Weights of a small image flow-matching model: 16700 steps, batches of 128.
Rows from block 2, named by matrix and row number. Each number is 128 + 32 x the weight over its row's rms, rounded and kept within 0 to 255. All counts start at 0. Numbers have three digits each. After the name is the row's rms in percent of the matrix's.
# emb: conditioning projection (model.enc.1.0.emb.weight, 128x256), inputs 0-85
emb.0 114:093172106094117201169154174144114146115095144106230136138140144133115121143179123101034147107176151114147158139130136139124138143158104134082133169179141148120207158133146139134064159062140044116109135133163090159083093129135168097155137161121164147090139156
emb.1 091:099123121124096157116147122141153149114154160160110110095162137146184125095133076094158099131085122124096140126074113121155105122115096139149082146103120136108126119142125140150117107092104119129115160088160187159115147101116105114098110139114053155143124038
emb.2 099:076145119129162074079150170094125155193124134189059149104140148162133150129104166087114104173166101123205096149121137099161126120157147159127077118078130185097109088184143136105092128088174105194126141154109165085128150115124175074132100109125162091084143200
emb.3 087:098140212106121119195172180157130154127194121160135078105078142115127144150131163172185156125120122112145131134102096146107108094122212117150106190164093127131110121144100166094148152148198130088105118120138131136092166153132093121197133178097099137145108109
emb.4 094:138058103142142162150118146075115112090138123117165148165090093113115094108103117141184110148173107136134124116122056118127119123102050067104132123161163138159160079139140098106172158117114051120123150094196125144095164142096164150109133033161145174090208043
emb.5 089:166142146117133145129116136093097097080162128125025122139119125183142120146014098122129105133149136132199144133105139137163134115103130102091178123134150124082088187093197127191161106111147168185112114144153162142113127144134093124163154133155121184175122204
emb.6 096:128095038149091130100138126170093118124126105133124128150110139104134124144140126149104117144133149103061098133128147122061131184133090124121148105095122121085162125104140097124164115144000062056174156145043137104119119083135087117129141144107140070150136141
emb.7 104:109179102126110095136138101144108165160161096128153162145149123167126121081158106115133076104134130137068167163123110118067120115164124164074031099136142113152148163086091141116096150117074109101117165104180156131108131143111106114088124110102128128077081107
emb.8 091:159135166116120124126144072102118116161126123125052130060122159098148147107117133164108172147098122098195126084117162103122146115173138122141089117084090144136091081050149089122190111160179200132124113164058117119134131128139056135143177128154162106126140176
emb.9 088:195113102166137092121101110158113133147134117092092094099072100127095188127170110128172124066125118137078115086148162151140125158134154129163255132135136121158105140132132125139091122164086144167188136160084141169166129149149085168050170115148075115126137144
emb.10 112:115118077140137255162125096123136177118136095095231113106149123127135105141169102131066091135105114109024112134135161150165094103098078163134087140108113098124177150075176106160085139156111068110147093120117095133078132110149118120149110157140098119072159093
emb.11 082:156082140132114151108121125121172047097059113130150142112159081125122111103125083124131177112153150118224128157074133131125103108167157102099181122156130117116164121159133113132115100141149214166147093157159064140180075128142161102141127130158035133126088202
emb.12 083:119131170129158148123178155136164159138066160139152156157154119128119105166116159134119144177149132136048111133140177100095194163053180158175181110175163162139123196152148121099133134153132166122115111162168180081183086104162156119187101187123121145182084039
emb.13 077:164128136140093118106066133150143095089080103135122150161133117090101094142114125156122129044134116114149118088105098166151123185166121090149109104093127111112089085138122124104135106106126134152141187093059145110136142156136184158166125133105103152083134166
emb.14 129:118113176163179055127094113141119104152139122147019086128130121125121145124157173148191182119094133145146134135163126090128096141122134163135129115155138090139110112148078142134149138115170202092149103062161144100133091104103122174057100107157216128150141119
emb.15 091:206151181147118122110062101142154119105090135094123116156105156089135141152080142126072142133064130124091091096136089164176169110146164095129136109086106152142107170153106141113130135117166239161077159163083058087138132119123157117135148141077085075175161141
emb.16 111:123140128182144102113105099145134157150072089078052148131116142150163152130109128153170104147111133161169123130110105118095143129130134143147142091120121108154119136077100131083147138120174155118149124114121148068085075133116124140104106165170232175063146209
emb.17 086:110141121086134125154157151123050095119055154153131192095086159105106160129110109132117131073145127122097127148101139163164123146065126023159088086096151157142140171112117123064180083086078112140118171187148123160138126114174132129127133186090184169106157141
emb.18 088:154121175114097115157096086159098128159154093123057119090189096094135152150109131147066113074161105096084116118098117202141139133160192139179189104122140151138075084157096151145114108127127133195158145158140121129138148122123109165145124066131088194146148197
emb.19 078:076139182131149136100149120122141096175157123136168105125165141145096134090196106153120127126210194136150172180100165131045098105154121106145065167153080073116116175118155115079163132168152142110138054164114092155105101159182122105176140141143049101135102121
emb.20 103:104090043143092170096140089128109094157162142128197138175095118144150140136160103131032110132113129092113120103164102139109148094115095209117129118124087134121147117105135128097086115171127000061105134105154162108104130159073164131114151083123161108066147134
emb.21 089:084142134106112105089126145130144131124122095082143119124121111107162138123155157145160137151117090088098082104183067098141135100146073111072096115154107130118108127216141099111123124149107146075155056087120129124072102154107110125083069113107142114164117093
emb.22 110:122153090133144161107132123154145120085149143156146195118097114089148124139090128139130123158119132120096122131146148104135105140160097108127004120135139115178165144128113102184055124116049112119121140128158095115214129145125101153121133071085069111135072017
emb.23 123:147136153136149102170097122142151126097152105103023102101087096108182109133105144131144129128151095120146116130077140168178159117081122130117201105118166122166129128140193133144134125158144137132156144138142114132115173172134111118185154094121245098118152255
emb.24 112:136166114132111159146137122151103143107096121122231109129105173129101131154162111129094134131127169117116160095118175131155131098099063125111062138138127125106120122107133134140079110121114115066132130124108166159103165126161158110125104141066089178102068106
emb.25 101:085117186072159125134098125165145157135105181103143161144121083120074129138084172114179142120092122122118150128130155157176158147141099108123222152154160100077144148177141167147065186093148156145122143127105087089202122106180153103162074155127118119125118053
emb.26 099:149157157128146181165210156098083157113097145178105170188173151237099096126130133123113116143146144162126119179149090094139093077106212159110159202133166152159150142127133107161222149160197154210107116131124152143167160108134140121154144153148059132201124105
emb.27 085:208118118154142140093159138108143142123180122159140122123210119109117120128115173138209164139104140143118142144149164103115146231138113151121145162067124134027090142190113189076138123118113191100155100117115154172118151095094101171150179109140118156118104159
emb.28 094:116079082083105148157217220110191108138142066133169138105129135099136152120155133121164079148147107125153194110113110132120117141144195158161186144135095170126150109091081123126156139088078177142131124182168173160059142122116146114110131160161126126139116121
emb.29 083:181108168068108136124077137112096126109167180171144084121167106152084097134133105093144172133090163113216098122088120127102125111195130110125085158113077140104126092082129124105083152144110202146104121043148083145142093155098151103066091101160124055170148078
emb.30 089:199125145125097119140137129104130188135062173107119052158093145145152084082145114137073114106087082120103106136132132120066125129143196107112081104121135159176116120139128104150121102089166057187141176110112104147149121128118101149104173150105071057170130054
emb.31 090:072109105152134066147171121104164054121115107163064059066199163121089151103110144096134158127126150156127090137113097077120121135174144184111197156132146107117140114096101133171165120146081053141115094150090103085124106100126141104107116143162138165149221123
emb.32 101:174116134147131145106098114159126155142145130130201167085135130167110193116105159102105145093149119170143131106207066057085110113115109154115175094059115077112134078089077177142126138158044089129119147120138110119124096074115133144111127142122164163101131057
emb.33 081:159110138061125102133144146058123108148139082169090112137142137108095124124036161179163177133071134142087075121152115131133070151120132136129188085152096094157125110114130073139170107137132166140186118150153104101138120090174111178108151121137161149141183150
emb.34 125:099082115136151148120152111114114114109129152104169164142108124129141092143078129142132140122106080142114135142171151102123155091140095062135069142158131163113152168079144122180122163130065102087115122117118095136071101126127111147132153118128058116081091063
emb.35 094:111198120072126111139101156164141109141132155112136121123131130127144086120121112130087062136134134128122156118126166169110073088100151107123062154150095153169164190167149121185103157102128088151102145144129160182118108171153147089165145115118046109154150072
emb.36 094:177221178144103115076163155101130134131136131120089100115116122114134122138138145122185072157116128098078113128128158152126158125135130207126255142170120072107109186139124146056097110102156090138094122118120149070147151138102105102175154127145239109131153174
emb.37 083:165165162173162081106164189133167179084156144117089156166129149112081099111124137139190157171154163114114147080137149083086146162189098154117072131123145096124107118152132131122099165090154031144129111159159172136131127102110053102132116162174118102173148106
emb.38 118:127162188137108074108116128173160086146129087182037164102158150125113107141145130097136108108140151126130141114088143159122115193166153162134121131111106148127126122152146156249100084110074166125135142104051137181175198141101130121045111150101124154134135228
emb.39 083:173109102089118103144136122136119141125118140124089116138078141172162120107168101126070113149177141117152148116117133166181124121117101109099087131172131152201122134102142138125122165101169176137113151145127144155104096135172137140133084122151060130111152087
emb.40 088:066101092178094119126142105061121108157114160074214115105079104124169108117182190150085074180123139123117118155098127117135114180123085122151125080126098118167128130092133105141124150122145112131154156097102136084080126137111189133120125128160168120145153028
emb.41 100:143095088125136182133127053087111130100141168109183155147141125155165114126101149188176126130156104119168105135145118116149158106124153109138133097085173213167161133174183119074173165155148107151123135133086104167137057106091133163151198159097142172099124156
emb.42 095:203097132132146131152153131163103111117126160187129185145170138111134119120129114097191120143149151151122113154110121145158163120125152142129076185127156125171156111148103131140186122137152250188149133131149156185207160139156148147152099152134131172099147180
emb.43 091:111131137142130119152140138118121107169080111144174126112136136220082170168129187094184151071112141142165139141100116074128119176102182112135133112134142137103092105172151133092102112092179157141118114135165095077111126139114142149096104106097155113167123255
emb.44 114:094161131122169199122142162100168119103065142120115109095117137132099129158127094108072124128107133116079072110133128106129143145147102060150157147120133078069094101167096125085131078171148084093128107150144089116154155129150123096170111124132134135157139103
emb.45 110:163082181109122113139164116127103178128112059093084087164127106070132152127137116143094141112114105108200120124151150161133148083075158131125148177169120119125107054159123122141145123130165255127163125133135096132166142104164139141096112069130194113168126255
emb.46 089:112120058161075144135048095162066122117111109094162105096140123102165120117157113115093131142091128118101130164039098191139155092154108156095133144106123110107087150057163130065118138150164138094132174149173150108111109151133105117136070123072094074096083057
emb.47 105:015079030155148155129133123129118076134170118151190115128130111127108164134129117112094129091112103127120159175088098110112122141087152126144106078154178112104132136145099131099173091148062043093133162090147140116087132125094113106110134130147146099117111064
emb.48 091:134132142103153138077112113154138079069156111111074157070148103119130087096062088104093120102090101153152143134102103152107115155145082037151177157138181142130108135134154129156109119089109154135145141126117086171157157128135124170179143123125002090137090071
emb.49 085:148109134098111116118145111129092075176118041188102157189094139120092146087080190140160155168113166155093126148157130193086117118082172142145184103135114143133138213162150163154175165123157098122110103135130138171143138106168099121160108110143155159088155156
emb.50 145:104101067158111145161123166107113156141135110143199123116091167158131092119151142122052065135158139138103112122100108137149131150097122136102093128123099149110131073095131151115125124135010030097126176136103189115127159129120153103063120170106156126101117024
emb.51 101:171147165103129084084140141158147131120124184163042151119147113136075166160057110117148128117122100135210107152152198142043122125134158155137241180115105098108134125101090196174090118123171207119145097144125072130126117159109123178134152155138107182119141206
emb.52 085:076136156051135211139163147162123153132160116070189099097118123171110120092110072149179093124136142109106147109119126080145148098149073138149110164109169074124156132131134068135151130123114113125130144122119137100085108085188096119136116126115098159106116127
emb.53 090:190132152146155146156084198126199165144065136136170152118168128112066142163145149156125109114174147143148146132119135113136125195119120116178207093113147158137150182091140116131091158137123071230104075097139139161168153150157143131149108156155131191182101169
emb.54 098:153106193117124111135134066154109100126156090072116106097126120165150111107099122133171152140127098132186115145106112099138131127107143159113186093134124103207126123134119124112157069159157120092148136106079145150047079115083127142130128121146137138112171143
emb.55 123:144140106134139165114159133136112139147171131053196155125133141127159119096148104168063144166125109095130093106170100116151156167215064111111048092148124170139193145097133112123128151173000109074081150127130099163151108135130135129177102070071116068121103108
emb.56 101:158155125165132079102085176123088082139131152138121111117083131114139118120151110108139188116072141117162099139121163124125164114054161111120121121178112127139093129027159113144133092139140228080118098095119080146099149148116131119115153132147078148191112189
emb.57 094:080174128111147158124162181115102120112132131154143120173147132110139161097146142113095091145108148142089142183115123109089139146195162155103031107151112096099128157042047128157121145168113079070163157138086116102145130108103142058113099104122080130170132027
emb.58 099:134135157147092108142053141129148145119134136106060149115135121163113134121148106098212170110156143115202130138151130134135118145111140132079114152078163159124085151165193150112158143137212173118169129131110068152124163160116122159062161140133236150127106163
emb.59 081:107112101128099115085137114136191106149155148149116158125180096119147181108174143114143109137106142135087137143090185115098134098122187105106079111120113088131117085224129107079047094131135089169152115119189196135132093163091109082122119147174200137122092071
emb.60 094:095103135100170095158112093115158097108139136149093118132168099085144065154108123110110188141136141121193153116089083106173167099186051140143099167098152156144099069216138122104150144133160173205137158132093096113132125139140127186167146132093164129100144142
emb.61 099:089123069156135149142132092155121145137084155154126093143164140115190168205132129136153163091134151113090142110158146144197102135120167086127066126132138085107141110196111124122231134160180114130128109163156173113124123139059100134138140112143128113165184190
emb.62 098:148174105171121157117144129118137145081124144189193054131140125115124158153146156139122072094182096124056145136128104133111086050081122200165090125138112139123144110141115168118141137088154138183138107139165200059132165091188143074097164122173153090052122064
emb.63 085:114097131149130150184141118128098122139055104140092190125101128113096102102138140145133144150062118086156112082075144128149106128125142084152217124070086101156116095111122130078142134104158172099117094120141117141173080099188156139107084128129132085168125107
emb.64 086:158113126118151072116113179147161151092117120167063161150152166100140165211107130155126126154110147150124155142126100133153133103039159207133109166145110124144098077162093106175136156136209205171129139127162140095110107105139118157149127127139111151122173234
emb.65 144:065055104090136106154077092094122096148126163077183118120061140112131101117114103109061136140067119124087047114138117117127079124028094129071081114097112127170134111109120090146124113125161059087125098096089153107064115132119103116104119069122068100106115024
emb.66 093:139159121173120095193171196166125119113087162198048096077207133141134143091159078120122143147139146181086095123135099154118123116124157144142083125146082125131122133152080135152171110162151115108153130146097121062173109119144146142065146166150185172108145208
emb.67 081:159148159130133141131151146176106117127124117196134219125163112123083121126108140141170158089141176153144189165158105131108112119106098173138198124121124176113113181154142151127127110150138094148158163128137176133159123137176119177082191145152207136092140133
emb.68 098:164185193112156138148127099124161161126160121148132100142100123165119128115092114136140121150050121081124188104106152133133116079215169088142127164111101139167125124116137134080042136109150148202130099138143082153159144131100133085185142183107180087255141116
emb.69 095:162109074083122121084079092104158103109115058102152090071149106075142136132127162152230145106193166119119151152089151096078123115167077134108214112139156120072150107107138162171134125079118127117121075124116128138128086092076117139166131106135109113116119148
emb.70 098:136076150106099191093129118128109112152151130105156089161132126103161125143112130146128085129119101132222118120097103112143133121095106171139178126154131085101117146106086069043137134114051133046156133114116119108084119110097145134113128147192255125162215158
emb.71 107:130113169136140189082187130138150154201147167112180128153051139130108131101113199136150173097109100138140113106168128122128163085130111170150122116150115125088143205075199129118149131143104125177124207118097158134147163126108108116143108133135202162132102066
emb.72 101:181150131102103137216164111136128178141136074161158146218160164178061113112158106145126126108141138101121120110143115130136127122196123141115095160153100086063174105126154131089164142126098161086113122177163169154106095124153149050152097137071083148132105085
emb.73 091:168170079155158095081176070084065088120105125137143154135120133107178149123154111125160102152133132127129164121158160139145134191146138082119064119091132151170169156184177125111084164175150141173134122134158125106110110114169185134099146129120079108130130125
emb.74 124:055137075155103152124130160112129124143122096047165151127145136128140136133164166165073091124161141138136107118132163153131109135116052115154041133170130134111101150141140128043065095143077086117139096122188137132090126122147128142141112154106178137079123104
emb.75 096:114185148102159090176101112191148175097114202141101121141078110160120189165134131073080136131175095135163139130079145119160118135184160078160146186140182156124087094148146148164165129056139096138123119124156149137220185138137105129143159139099083163158140184
emb.76 093:154156207108155180139135148138140143114149100126111146114183123140130149113106141162129093152162161112137176161144167168139114142177209083134157140101187146141136129081155158145116147127135147123127181153126053202152175160159134150102099132117112151109123199
emb.77 127:119092139129131027122072138118121109135122094145047106093106148094104171142143130117096129097106143107207105120097096084090140156134175102147195099093122123209092108182107120156137093076163144114115099094043135145160113184104105132054114121124165099128084141
emb.78 089:156127202188130169122157130145149178092119151145141126161126103191166095122109096126138121122129109118145166127131118179115173147189156066137185096171176187098126147136121136173098152161129128146119176173148099160109171135138119173134087113119037133085139153
emb.79 097:091143101146122202073093128106093102062161155067128174104152100110121093121103100073169155146119069164029085142062104108168131118077106110072098097073142128150149096139069102121170106139113185151086094100077107072138147133116166136150125101130050078153140043
emb.80 092:143131105160075205123130128150132149134106136154171077118120127109101139122126113123116122122093131092162128125132151113104148124114189191148091123116152141124094055139152095131084071154167171104050121135079142195165132144113133067123088148086145167121091095
emb.81 086:063138119171126183143080118067106163120124128148170129108167153121124087134160113098002097147087146102051139116108117164180141107085121136128035080099095126103167137001155090167107141166148173054121123116140125103095143139142067102092129128151117120166138093
emb.82 096:101139128134171129162106153198142123135153139130108116082098137133182117157116091136165133123135175134092112103173114135125138133144089069142092163131155133150100089178134174175106132123113099207160102120144159146151123174137117191158130168112055157187080176
emb.83 087:133121082147119116137143096112125126175134175104121135136141098192104154132107119103143154106148113119145098121099169171126125155154176150113178129177123127149106128218120128093115131213181175175169154131143160151163127099154053128085175107135170146159134169
emb.84 101:140216140070134154171135157117129097119126111143109141141148164150079121141082149112150146122151127104086162160132126128151133140131121073146182138111143113149114114164149140132161139108150173158161085147104102101134140107116108132188125113120149084148133133
emb.85 102:182129120120109077129124177121170105103144120150059164139156140109113116144171173134141101100153155139190101094108152139103141101107123159161179110150110085194139143171084068176126126184110073157176152137159084176140121098138121124141149160129187144177195204
emb.86 092:120072133122137107147101126095137087136120127082059163198123101172148102111123081086113144123113102111166170095145071114173099182141134118144185107118133121112149147173104103105124129113137179117111135079096124164192094125147179097192108122154058077104174178
emb.87 107:135136224122141120129159185121123134150094157172100182161115115142171105139101132127156138118091124146196191136124196104115099123152165088128212184155135140118106070148155124108149114197195245084163106130160024121109128152107146131171138141163141166146128210
emb.88 190:084155061143113100129132113148091134115145104127161104134119148128178108130147146144104084137142120157037158135100117145114119100210109102106013109138108143085126132100164127083090147080041082132117135129109149130095125150120129127093117154103060115096101020
emb.89 092:198110221118135123116067154123175150116151142072119105126130090090105125132131110199199132142147149169212121163113123115102159163180171101090205188091122116121102146146114143135109137086082161161133137141189181116095186135127103152093127156118202157180148120
emb.90 104:122078084090084120080090069081107175145119133089172104057069120138121121102187150171063155121056065143085075129106093108189130101051110146128091140099106168110121066023134153160181130077087023121112096094104170094110160136118122154095109082133149148110137093
emb.91 085:134141143093140110109131117121106113109153122127128096211101117122130144099135169065151141120228148097114134139115149140104143101060112075095155106104137134144148185175106129113182120126151121149121135119135102111100142099150171069069133151124127096113134167
emb.92 080:185096175098100141117107173121117137137131102121066136116175141097162127186085124100136136127075130148156131157159116114166142117112137115095132136148145127155089117069147182132121171113166153125110115152165125186139166138102133146171160157129046111063119124
emb.93 101:110089084167149151123134129114102149122093096121169112149113130123067080076168100117093146169101128117095057109149125092113150143104069193115098116161127103105185157088100118171170126127118066055151101109095115061092094157159186122163084052140154101082107071
emb.94 091:140118148168141187146141090146107136143139148137110145154151115115147218115092121169173155120144177106207149166189128126150124163079124146159163116168195142135109171187122130061157135120158146119103174168174158138190101073147169117136120127161173153121166163
emb.95 110:103153125139150127099105084182159126133131140169165151192149150131091141123124144143164117087143102122102076093071086119064129151123108206164146097068086121092135168125083142151146133104112037108115125108172160110096090119084197144123152133087170112138101106
emb.96 089:071127088109131118099097172151140124130153082198131056132087143205144181186135151081144156119125120114074119118113137156149149100113163153166108148121129157082115103162116167077145109106123086144125159133135203080166108095122167069147142152132119159102099143
emb.97 088:115127155129161098126172142127100105126133190129084140120101134124138123160104160105117155120142176143084118129097046112139108100221121068098165185106109135137119087144103098102083142060149144101098118162146086114163131107148136141128137138076071183085133086
emb.98 095:181125069117142144138136074140112094117162125153160076137135143116195106122135092172097161126089162135075165144132107099091142083141179115103111095134174083145130115147144111153141131066136138092171182145149107163125135094135204171131133174147082101136167082
emb.99 091:174156130126107158127087117137120107158099121080156173093121056082170107119155148164149107137115093133111153100117123101126118094135120136107121061110114195097123096131186074047055112095087094139082117087150092124151101157081153100113121155121205146088119075
emb.100 096:115159132184126115132143129192126115197112107108103140125079119102068136123148165100104098133150113085067137165119124114121114199157131186132110122116127104138091161150152123125091141146049081177147152134091163167195111123129154127047068068090183160114097054
emb.101 082:126143180115118107071172159149129109150095195109096149144174113165123187086106175115119154133130117110195079147124152121196126101117145104137165158122091137130102134095181109138130127130126140056120122124092151102187149122085092138119136106075169186123230136
emb.102 088:148075125089123178107069165110126128149096098144076157114181154137140147112132130140172073117146153099156107081093140107109133176069125086113114108130149079152132090189081139106196134144140172087146173180144113125121095168106088088146125132147177141101124216
emb.103 089:192108181141141172111082103105091139100117148086108166132127107114164101164123092110118080168164149170125140142145141136161087162144152099100135127131146125110118162116162158155179120103154168170132047095145096186082123138144096116140120100175143075155142129
emb.104 083:118144170106124117168139073105131131101096095132151187090110144210145108104155110119088210131102139095050109101100184207107116103161148146088071092121123122093111119156089108140158108230213220091133132149131142170201154096152139139182146196142117074169126238
emb.105 089:189145116180120121126237110179119135116150123100083191132141128108109165152106118122100141127195131147167146158144146166147135123182180138156151189122130113121140138186146142163148171175168117163148167160149064135146104110167153186172156158131089185097156240
emb.106 089:151104150176123066121096134125143131116175107197089123091105145116087146175102121107166141085127129152136092163126160103107160206087187127164111122126144153139128082112131138179147138117138159103195060077092105118052150142124154167108141163178139150153135139
emb.107 082:127130166109110074095117167176084115104084143153117113116194137106157095104108105161145082157109105162095130166071109100126122171186140111141065088147177123114105072130127102073092124126061106103158122141103141112081123141106138145091195103140125077113113147
emb.108 098:085102092081106135136145109091115120145121139074205100152109110132142068121114131132100140117139120119137137095210125098110142088069011100128146140121118128154230129058147126197123154127123061152108155083180099129091143111162092170140096097095122080185119101
emb.109 107:082099139129132183156107128065121134118187132081155120118142116138078106125124063141116125145094135096149125093154116155127124108014047172129135174112133154104104183075121146144109096150115101112126094125135168070066189169165099115208137082123102101141100116
emb.110 109:109161099137116188111142119158153131134146133151217122103127173130053187112137132167075101104131099130191118094095126106103147105181116128129073107138117079107199140156033184106062114135083077143110162134125152126150102137123157131128077080121114147092085063
emb.111 104:139174104086122117178148135102148154144143108137112085144132182101185120117136128115215111131130148113164168146110132149144114178141097148159212137146076138170128189105139132131179136150176167140124126101084122148133125123084127108069110128121118136161079192
emb.112 096:137104056184113080122163094118155109089122128120142170136128119147120128136178110146152156110109098122098115114144099107123115075088089164108127129126108109126143179174096114173101112129151100095112114136176083092097160107143109145174087166121026092060144210
emb.113 111:122110107178090099128093134089098163152103151129114139071129139123113089085136134112087082115151127133063105112183144124116112131066108132149164098088135150118062120066078122108077107093104123154081169137129163109093135092125134131062118096139123135142110048
emb.114 113:141157210095129118144111121179165144172076142116114161157119143084105140070143147128160153121111112150099148147092101148152135119130165157119225112151120129144080161116092171075155151129078240171138132127150160065137111134062173143159171146136186133127149099
emb.115 098:085098119106089219083120117090084100142160088108134084134080115119135119121122125118101113109126118103187095098105124071129148213177144096107051096076130115179151129105132100122153141082135112124120135152162044133128177153150140091086082102114130082148160196
emb.116 095:117161130169122069125126137134162155112122114138128112105112162124083148127162141177134168164018129106228115086067087112114131119134212192123199146105044135204131136157110132151140160156135097149137109154073191070128094120121102123080149117098138159122141147
emb.117 112:120168148135152082127186098104145144112137129117138096150136120136144099165160170145098118155175140112107123139122151123095141119149074115184056167154130135160163099120161138160142123175176164121123193142174120211134142147182118135192119168136000103144117138
emb.118 086:113106068120128160096114113116114110105206107185173183134206163178104079190130136114188148124135120115112089083149162150120095126142113109144054121094121146095152102108151148090164120223107129133100124107149147071133114136156087137232167115115121153112078139
emb.119 101:165118046127114111074096116179132139164137137097129124112177163052150149098175139146170112184167124175036123128063133144122128093094199114113183069133089135106146122145077114144137123172103175099154142123045113122154095134081096130144124135140194126117161196
emb.120 097:132144178127145156175096142097079151089108097172099131173164110139140088113121141115102156122125128115099147150174066162170122124165173091117215130109188113165175166081163115143133171104130087139126216136137130213163124105177154110147138094134077130162154079
emb.121 095:119130157060095121128156181138142149098131189160130155140144104171161112147111106106206109103116133121130176119165194107167127134174146161124123146150118138129169149108110094152102145113101137093117097111141100143077124083113115113097158167160141157101054066
emb.122 131:144134127054121075137121165166165124100097111104091083093110097122135134166064125142112175139128156099172138127097132161160153137195087110121091180120157190111114095195187127141158092112211115169150096139071095119134202177142074155186140162107161148125094157
emb.123 104:160114155118135136172099133136105124166119129147130061126130141217181170107110124124188152143162132119169126152136110126186084149102101105147073120139171097059118145120161106107112191085138105125128087115100115136083159156101157158155081129193100141123170098
emb.124 099:099120168158140154169136151107094157136144139131145146110101126091167079152143107123148097120161111141071117168146167188133151081111090091121039158133133176113157168042171135108135153161160148148131126150117071119185102139132137100218167161149058102139124121
emb.125 088:125134150152116162146103137190133091104129124140174184118151117144176139173069127104077100169100157094131109112088162123120144100166134092113108131112131149082088142093127143098128105133116146049165136161190117141127109143185146165138106147123066191126105051
emb.126 167:115151124131163135098129103104173089151110130113065138140142115099054180114133118115118132089145134152181126155137117077090132171097108122145154099117123073112070112147095164145105100051091127167118078106094176134155122119101097130050118095140255106147152158
emb.127 116:123111149088106171154188130107095105102132145078190124158055120162139121114141099138109099110101095105112132115141098163090096147060108183079112137179128106110129124178119131093087081155146087106139123094097217145115107090111161086041115086101120118102115089