From a checkpoint of a small image flow-matching model: widths [64, 128, 256, 256].
Rows from block 2 of a small image flow-matching model, named by matrix and row number. Rows with one number belong to one channel. Each number is 128 + 32 x the weight over its row's rms, rounded and kept within 0 to 255. All counts start at 0. Numbers have three digits each.
After each channel's rows are labels from the 100 images, of 14976 (inputs lightly noised), where the channel reaches its highest value: "strongest on" is what is common among them. Only what is clearly more common there than usual is listed. The data: photos with spoken descriptions (Open Images, Localized Narratives). In brackets: how many of the 100.
# convs0: first 3x3 conv (model.enc.1.0.convs.0.weight, 128x128x3x3, each kernel summed), inputs 0-127
# convs1: second 3x3 conv (model.enc.1.0.convs.1.weight, 128x128x3x3, transposed, each kernel summed), outputs 0-127

convs0.89:066161163122160171121147152162031090152161130093140006117125163131102143103138119105143161162170140127168158040173177156145135142131157137138060134139080167115118158157141123130101134149087119088133156099090127101160083123147145137088131169101096134076165151128093065135120144093117136139124159097073107104137128073103124171141120187111122086096102118141136138144122111107129094181084
convs1.89:110141115132111135126166138149202097103096136113086122135156131145127086117178167095114114122131178141150073000101070072113144121088123161132138142068113050168171111109085154156136064119121135146123103115158131131126139070147099101163115112099105078128089111106173131083155136168101124086082105181163120131116133186129134129156134109153120145131130147105117087117113142176083176090160
strongest on: text has "black" (26)

convs0.58:157120143138133072136116132128110141104184124089119105159116159140135122142022142124107128144141143121137146162169131069137163095138187139118127132144132130119150123100132143106161106100077148121078139134157110145109118135127101142123135127153148184199079169065133158081170047150058167161057122157082144132029105076122100138110145140103113140111150156133134152015146105118165141121125
convs1.58:120121116151208081150084089125144164135109110119126139166124162121115144135018111167162120184136128096152136110068111098132095082115147156036141143109123122136128142108119132160146131132113149157184126139109196102133130124141141127159123130117163145104094094140141125164129142095078139137093126130105142166188078088107072152187145114106127131225112133095113196051130135126072146117061
strongest on: text has "water" (35)

convs0.119:137118118092148102084151135105068151143127141136119177157155099143130100104069123130083119106122113138124095131100146101145103061107132123000123147099138116136087144076113177118126130169140129107129143142119144162120135120151138160142138100093109151195164087128099128111105057114134159137126135160132160133063161108147075159123141110131088199081165127172113186051137153114132089080162
convs1.119:115139149151167108125107153192114125095163123090075103155090184102102126158100101130153107160144155129162194124139121128079103115120147121026102193134111144155198097151128121156101043080119118114174171085087130133120106135110088096143089142095167107078106132144108147120156120133140134116093114106114140117169075104163096097144147180128171076161160069109204114080147098133168147150092
strongest on: text has "sky" (54); text has "grass" (26)

convs0.125:138154047121148158081149164132199174146168106154144148156115155054137173134174128153102124116122093126142144137141156087118204125113143143176100044113146133137131138116092116097142099126105124113113129102203174057087136155089126130171160133143141078121078147167177116195093138167165097178129069089145118148135100138130143107131129144148174089115122168076103105173129175114106129111071
convs1.125:136112212162119111109118166155109070093117184117118113134165141164141098115109107118167162121148158150140176066134131119144095162168096153146073211132128158138123119116126158146160086116172170184096115142028118195132151097138154129069139151103139127072160135103123165094207123116089147093176128167129163113116137080149130131207165127132121112119129118177201163137138115107140126115114
strongest on: text has "grass" (25)

convs0.84:126148131143135128128144178152048152178145126095130018142096136138100106134139079133129168112123067187162122060145152160052126194145131169097079128139131162177123110164182121139097044148155136029145128122106152104132093081066151156102109156096116149114125152099154100124112125093123114150114086155141138158150118125123090167163142154084165103104127139136120144098129100114120160139083
convs1.84:156160118140127117085180111132139074124113140138131149130144110119142112079126168127136138111115135126118113000128120143096103107158134079163091132121127066118145119143074108127143002125104128146091124177149095111090106096126154109093139113130126104149133132109110175104172103116119127114138092152138114114135144119124142093078148120202106163114118110105110141116146115144120101107052
strongest on: text has "man" (28)

convs0.110:125130150107143057093075118122091139116119115137100136097143127100118097115071139122106185180110123063094117099120095089124155155151181136137107135172118146134202185075159115098164146119119125137144188127129151120109152079158168128143140113115132105111156106233090107104138112138096154096116143165129130116101094098120163111084097113090129116163141146229107150180140141070086109035089
convs1.110:096132077105122190113124121158129222094112102145146135099089158160131176121130092096090199048099143154134078122125146142101123093123133139147141143093138146146043095152097127141113145098142091158121071181156117141146144147122131108158112160154147078074142126112124122114145135164143088102099127087082124143067116162110118152122078133145179099149103152159067145082139159211169087062097
strongest on: text has "sky" (52)

convs0.88:141120111163183135067054068104138059115166114127131150125106162070134106138105115140156096129154131161099161156114160119117114081099088127082134139076110156140137114112100162129110159136200097097090133144070107090122119121133177132113145133130097162097209072151060136109082126044161155066146095134142136142087177126138113126149114072163146117156188112176081097161113128168128140099150
convs1.88:144100089065121120170184146117090177152107088162141089086135123126121131139142151106136105134182130097176113095147095100141140201144143134141127117189133093136125122123157153121186115157136121123146085063122125229120152126108108153141100159121108065160071152083154149120164149170101101156088118106143114083131083145136156102124190133097100181121086093167143232168105141127177110163160
strongest on: text has "buildings" (31)

convs0.120:130130145121133160087136103147102108150119129110036081149081106114134098092138109179085131148118129169084178177148104122170152168145140152045157140131139103180114127139122045135153126088153114138177144125027150075139097071099085124159173144078129102127095117166125093123131140149079145063126112111136154115155149139107064128119115123096152122087142028139143152167156105119119117102112
convs1.120:145125118131130101156087118149000163130144151176200145145180083107107148119131107078090136121147105106100145125084144149097085118092117073166043151171111141125147118153142044125080076150124098171086137114105089166120116156110181107132130112165134134115184142166144206118098113130127140141157085124136156143120161138133153150099142160109169160134100048157136125156144112104161151104157
strongest on: text has "plants" (27)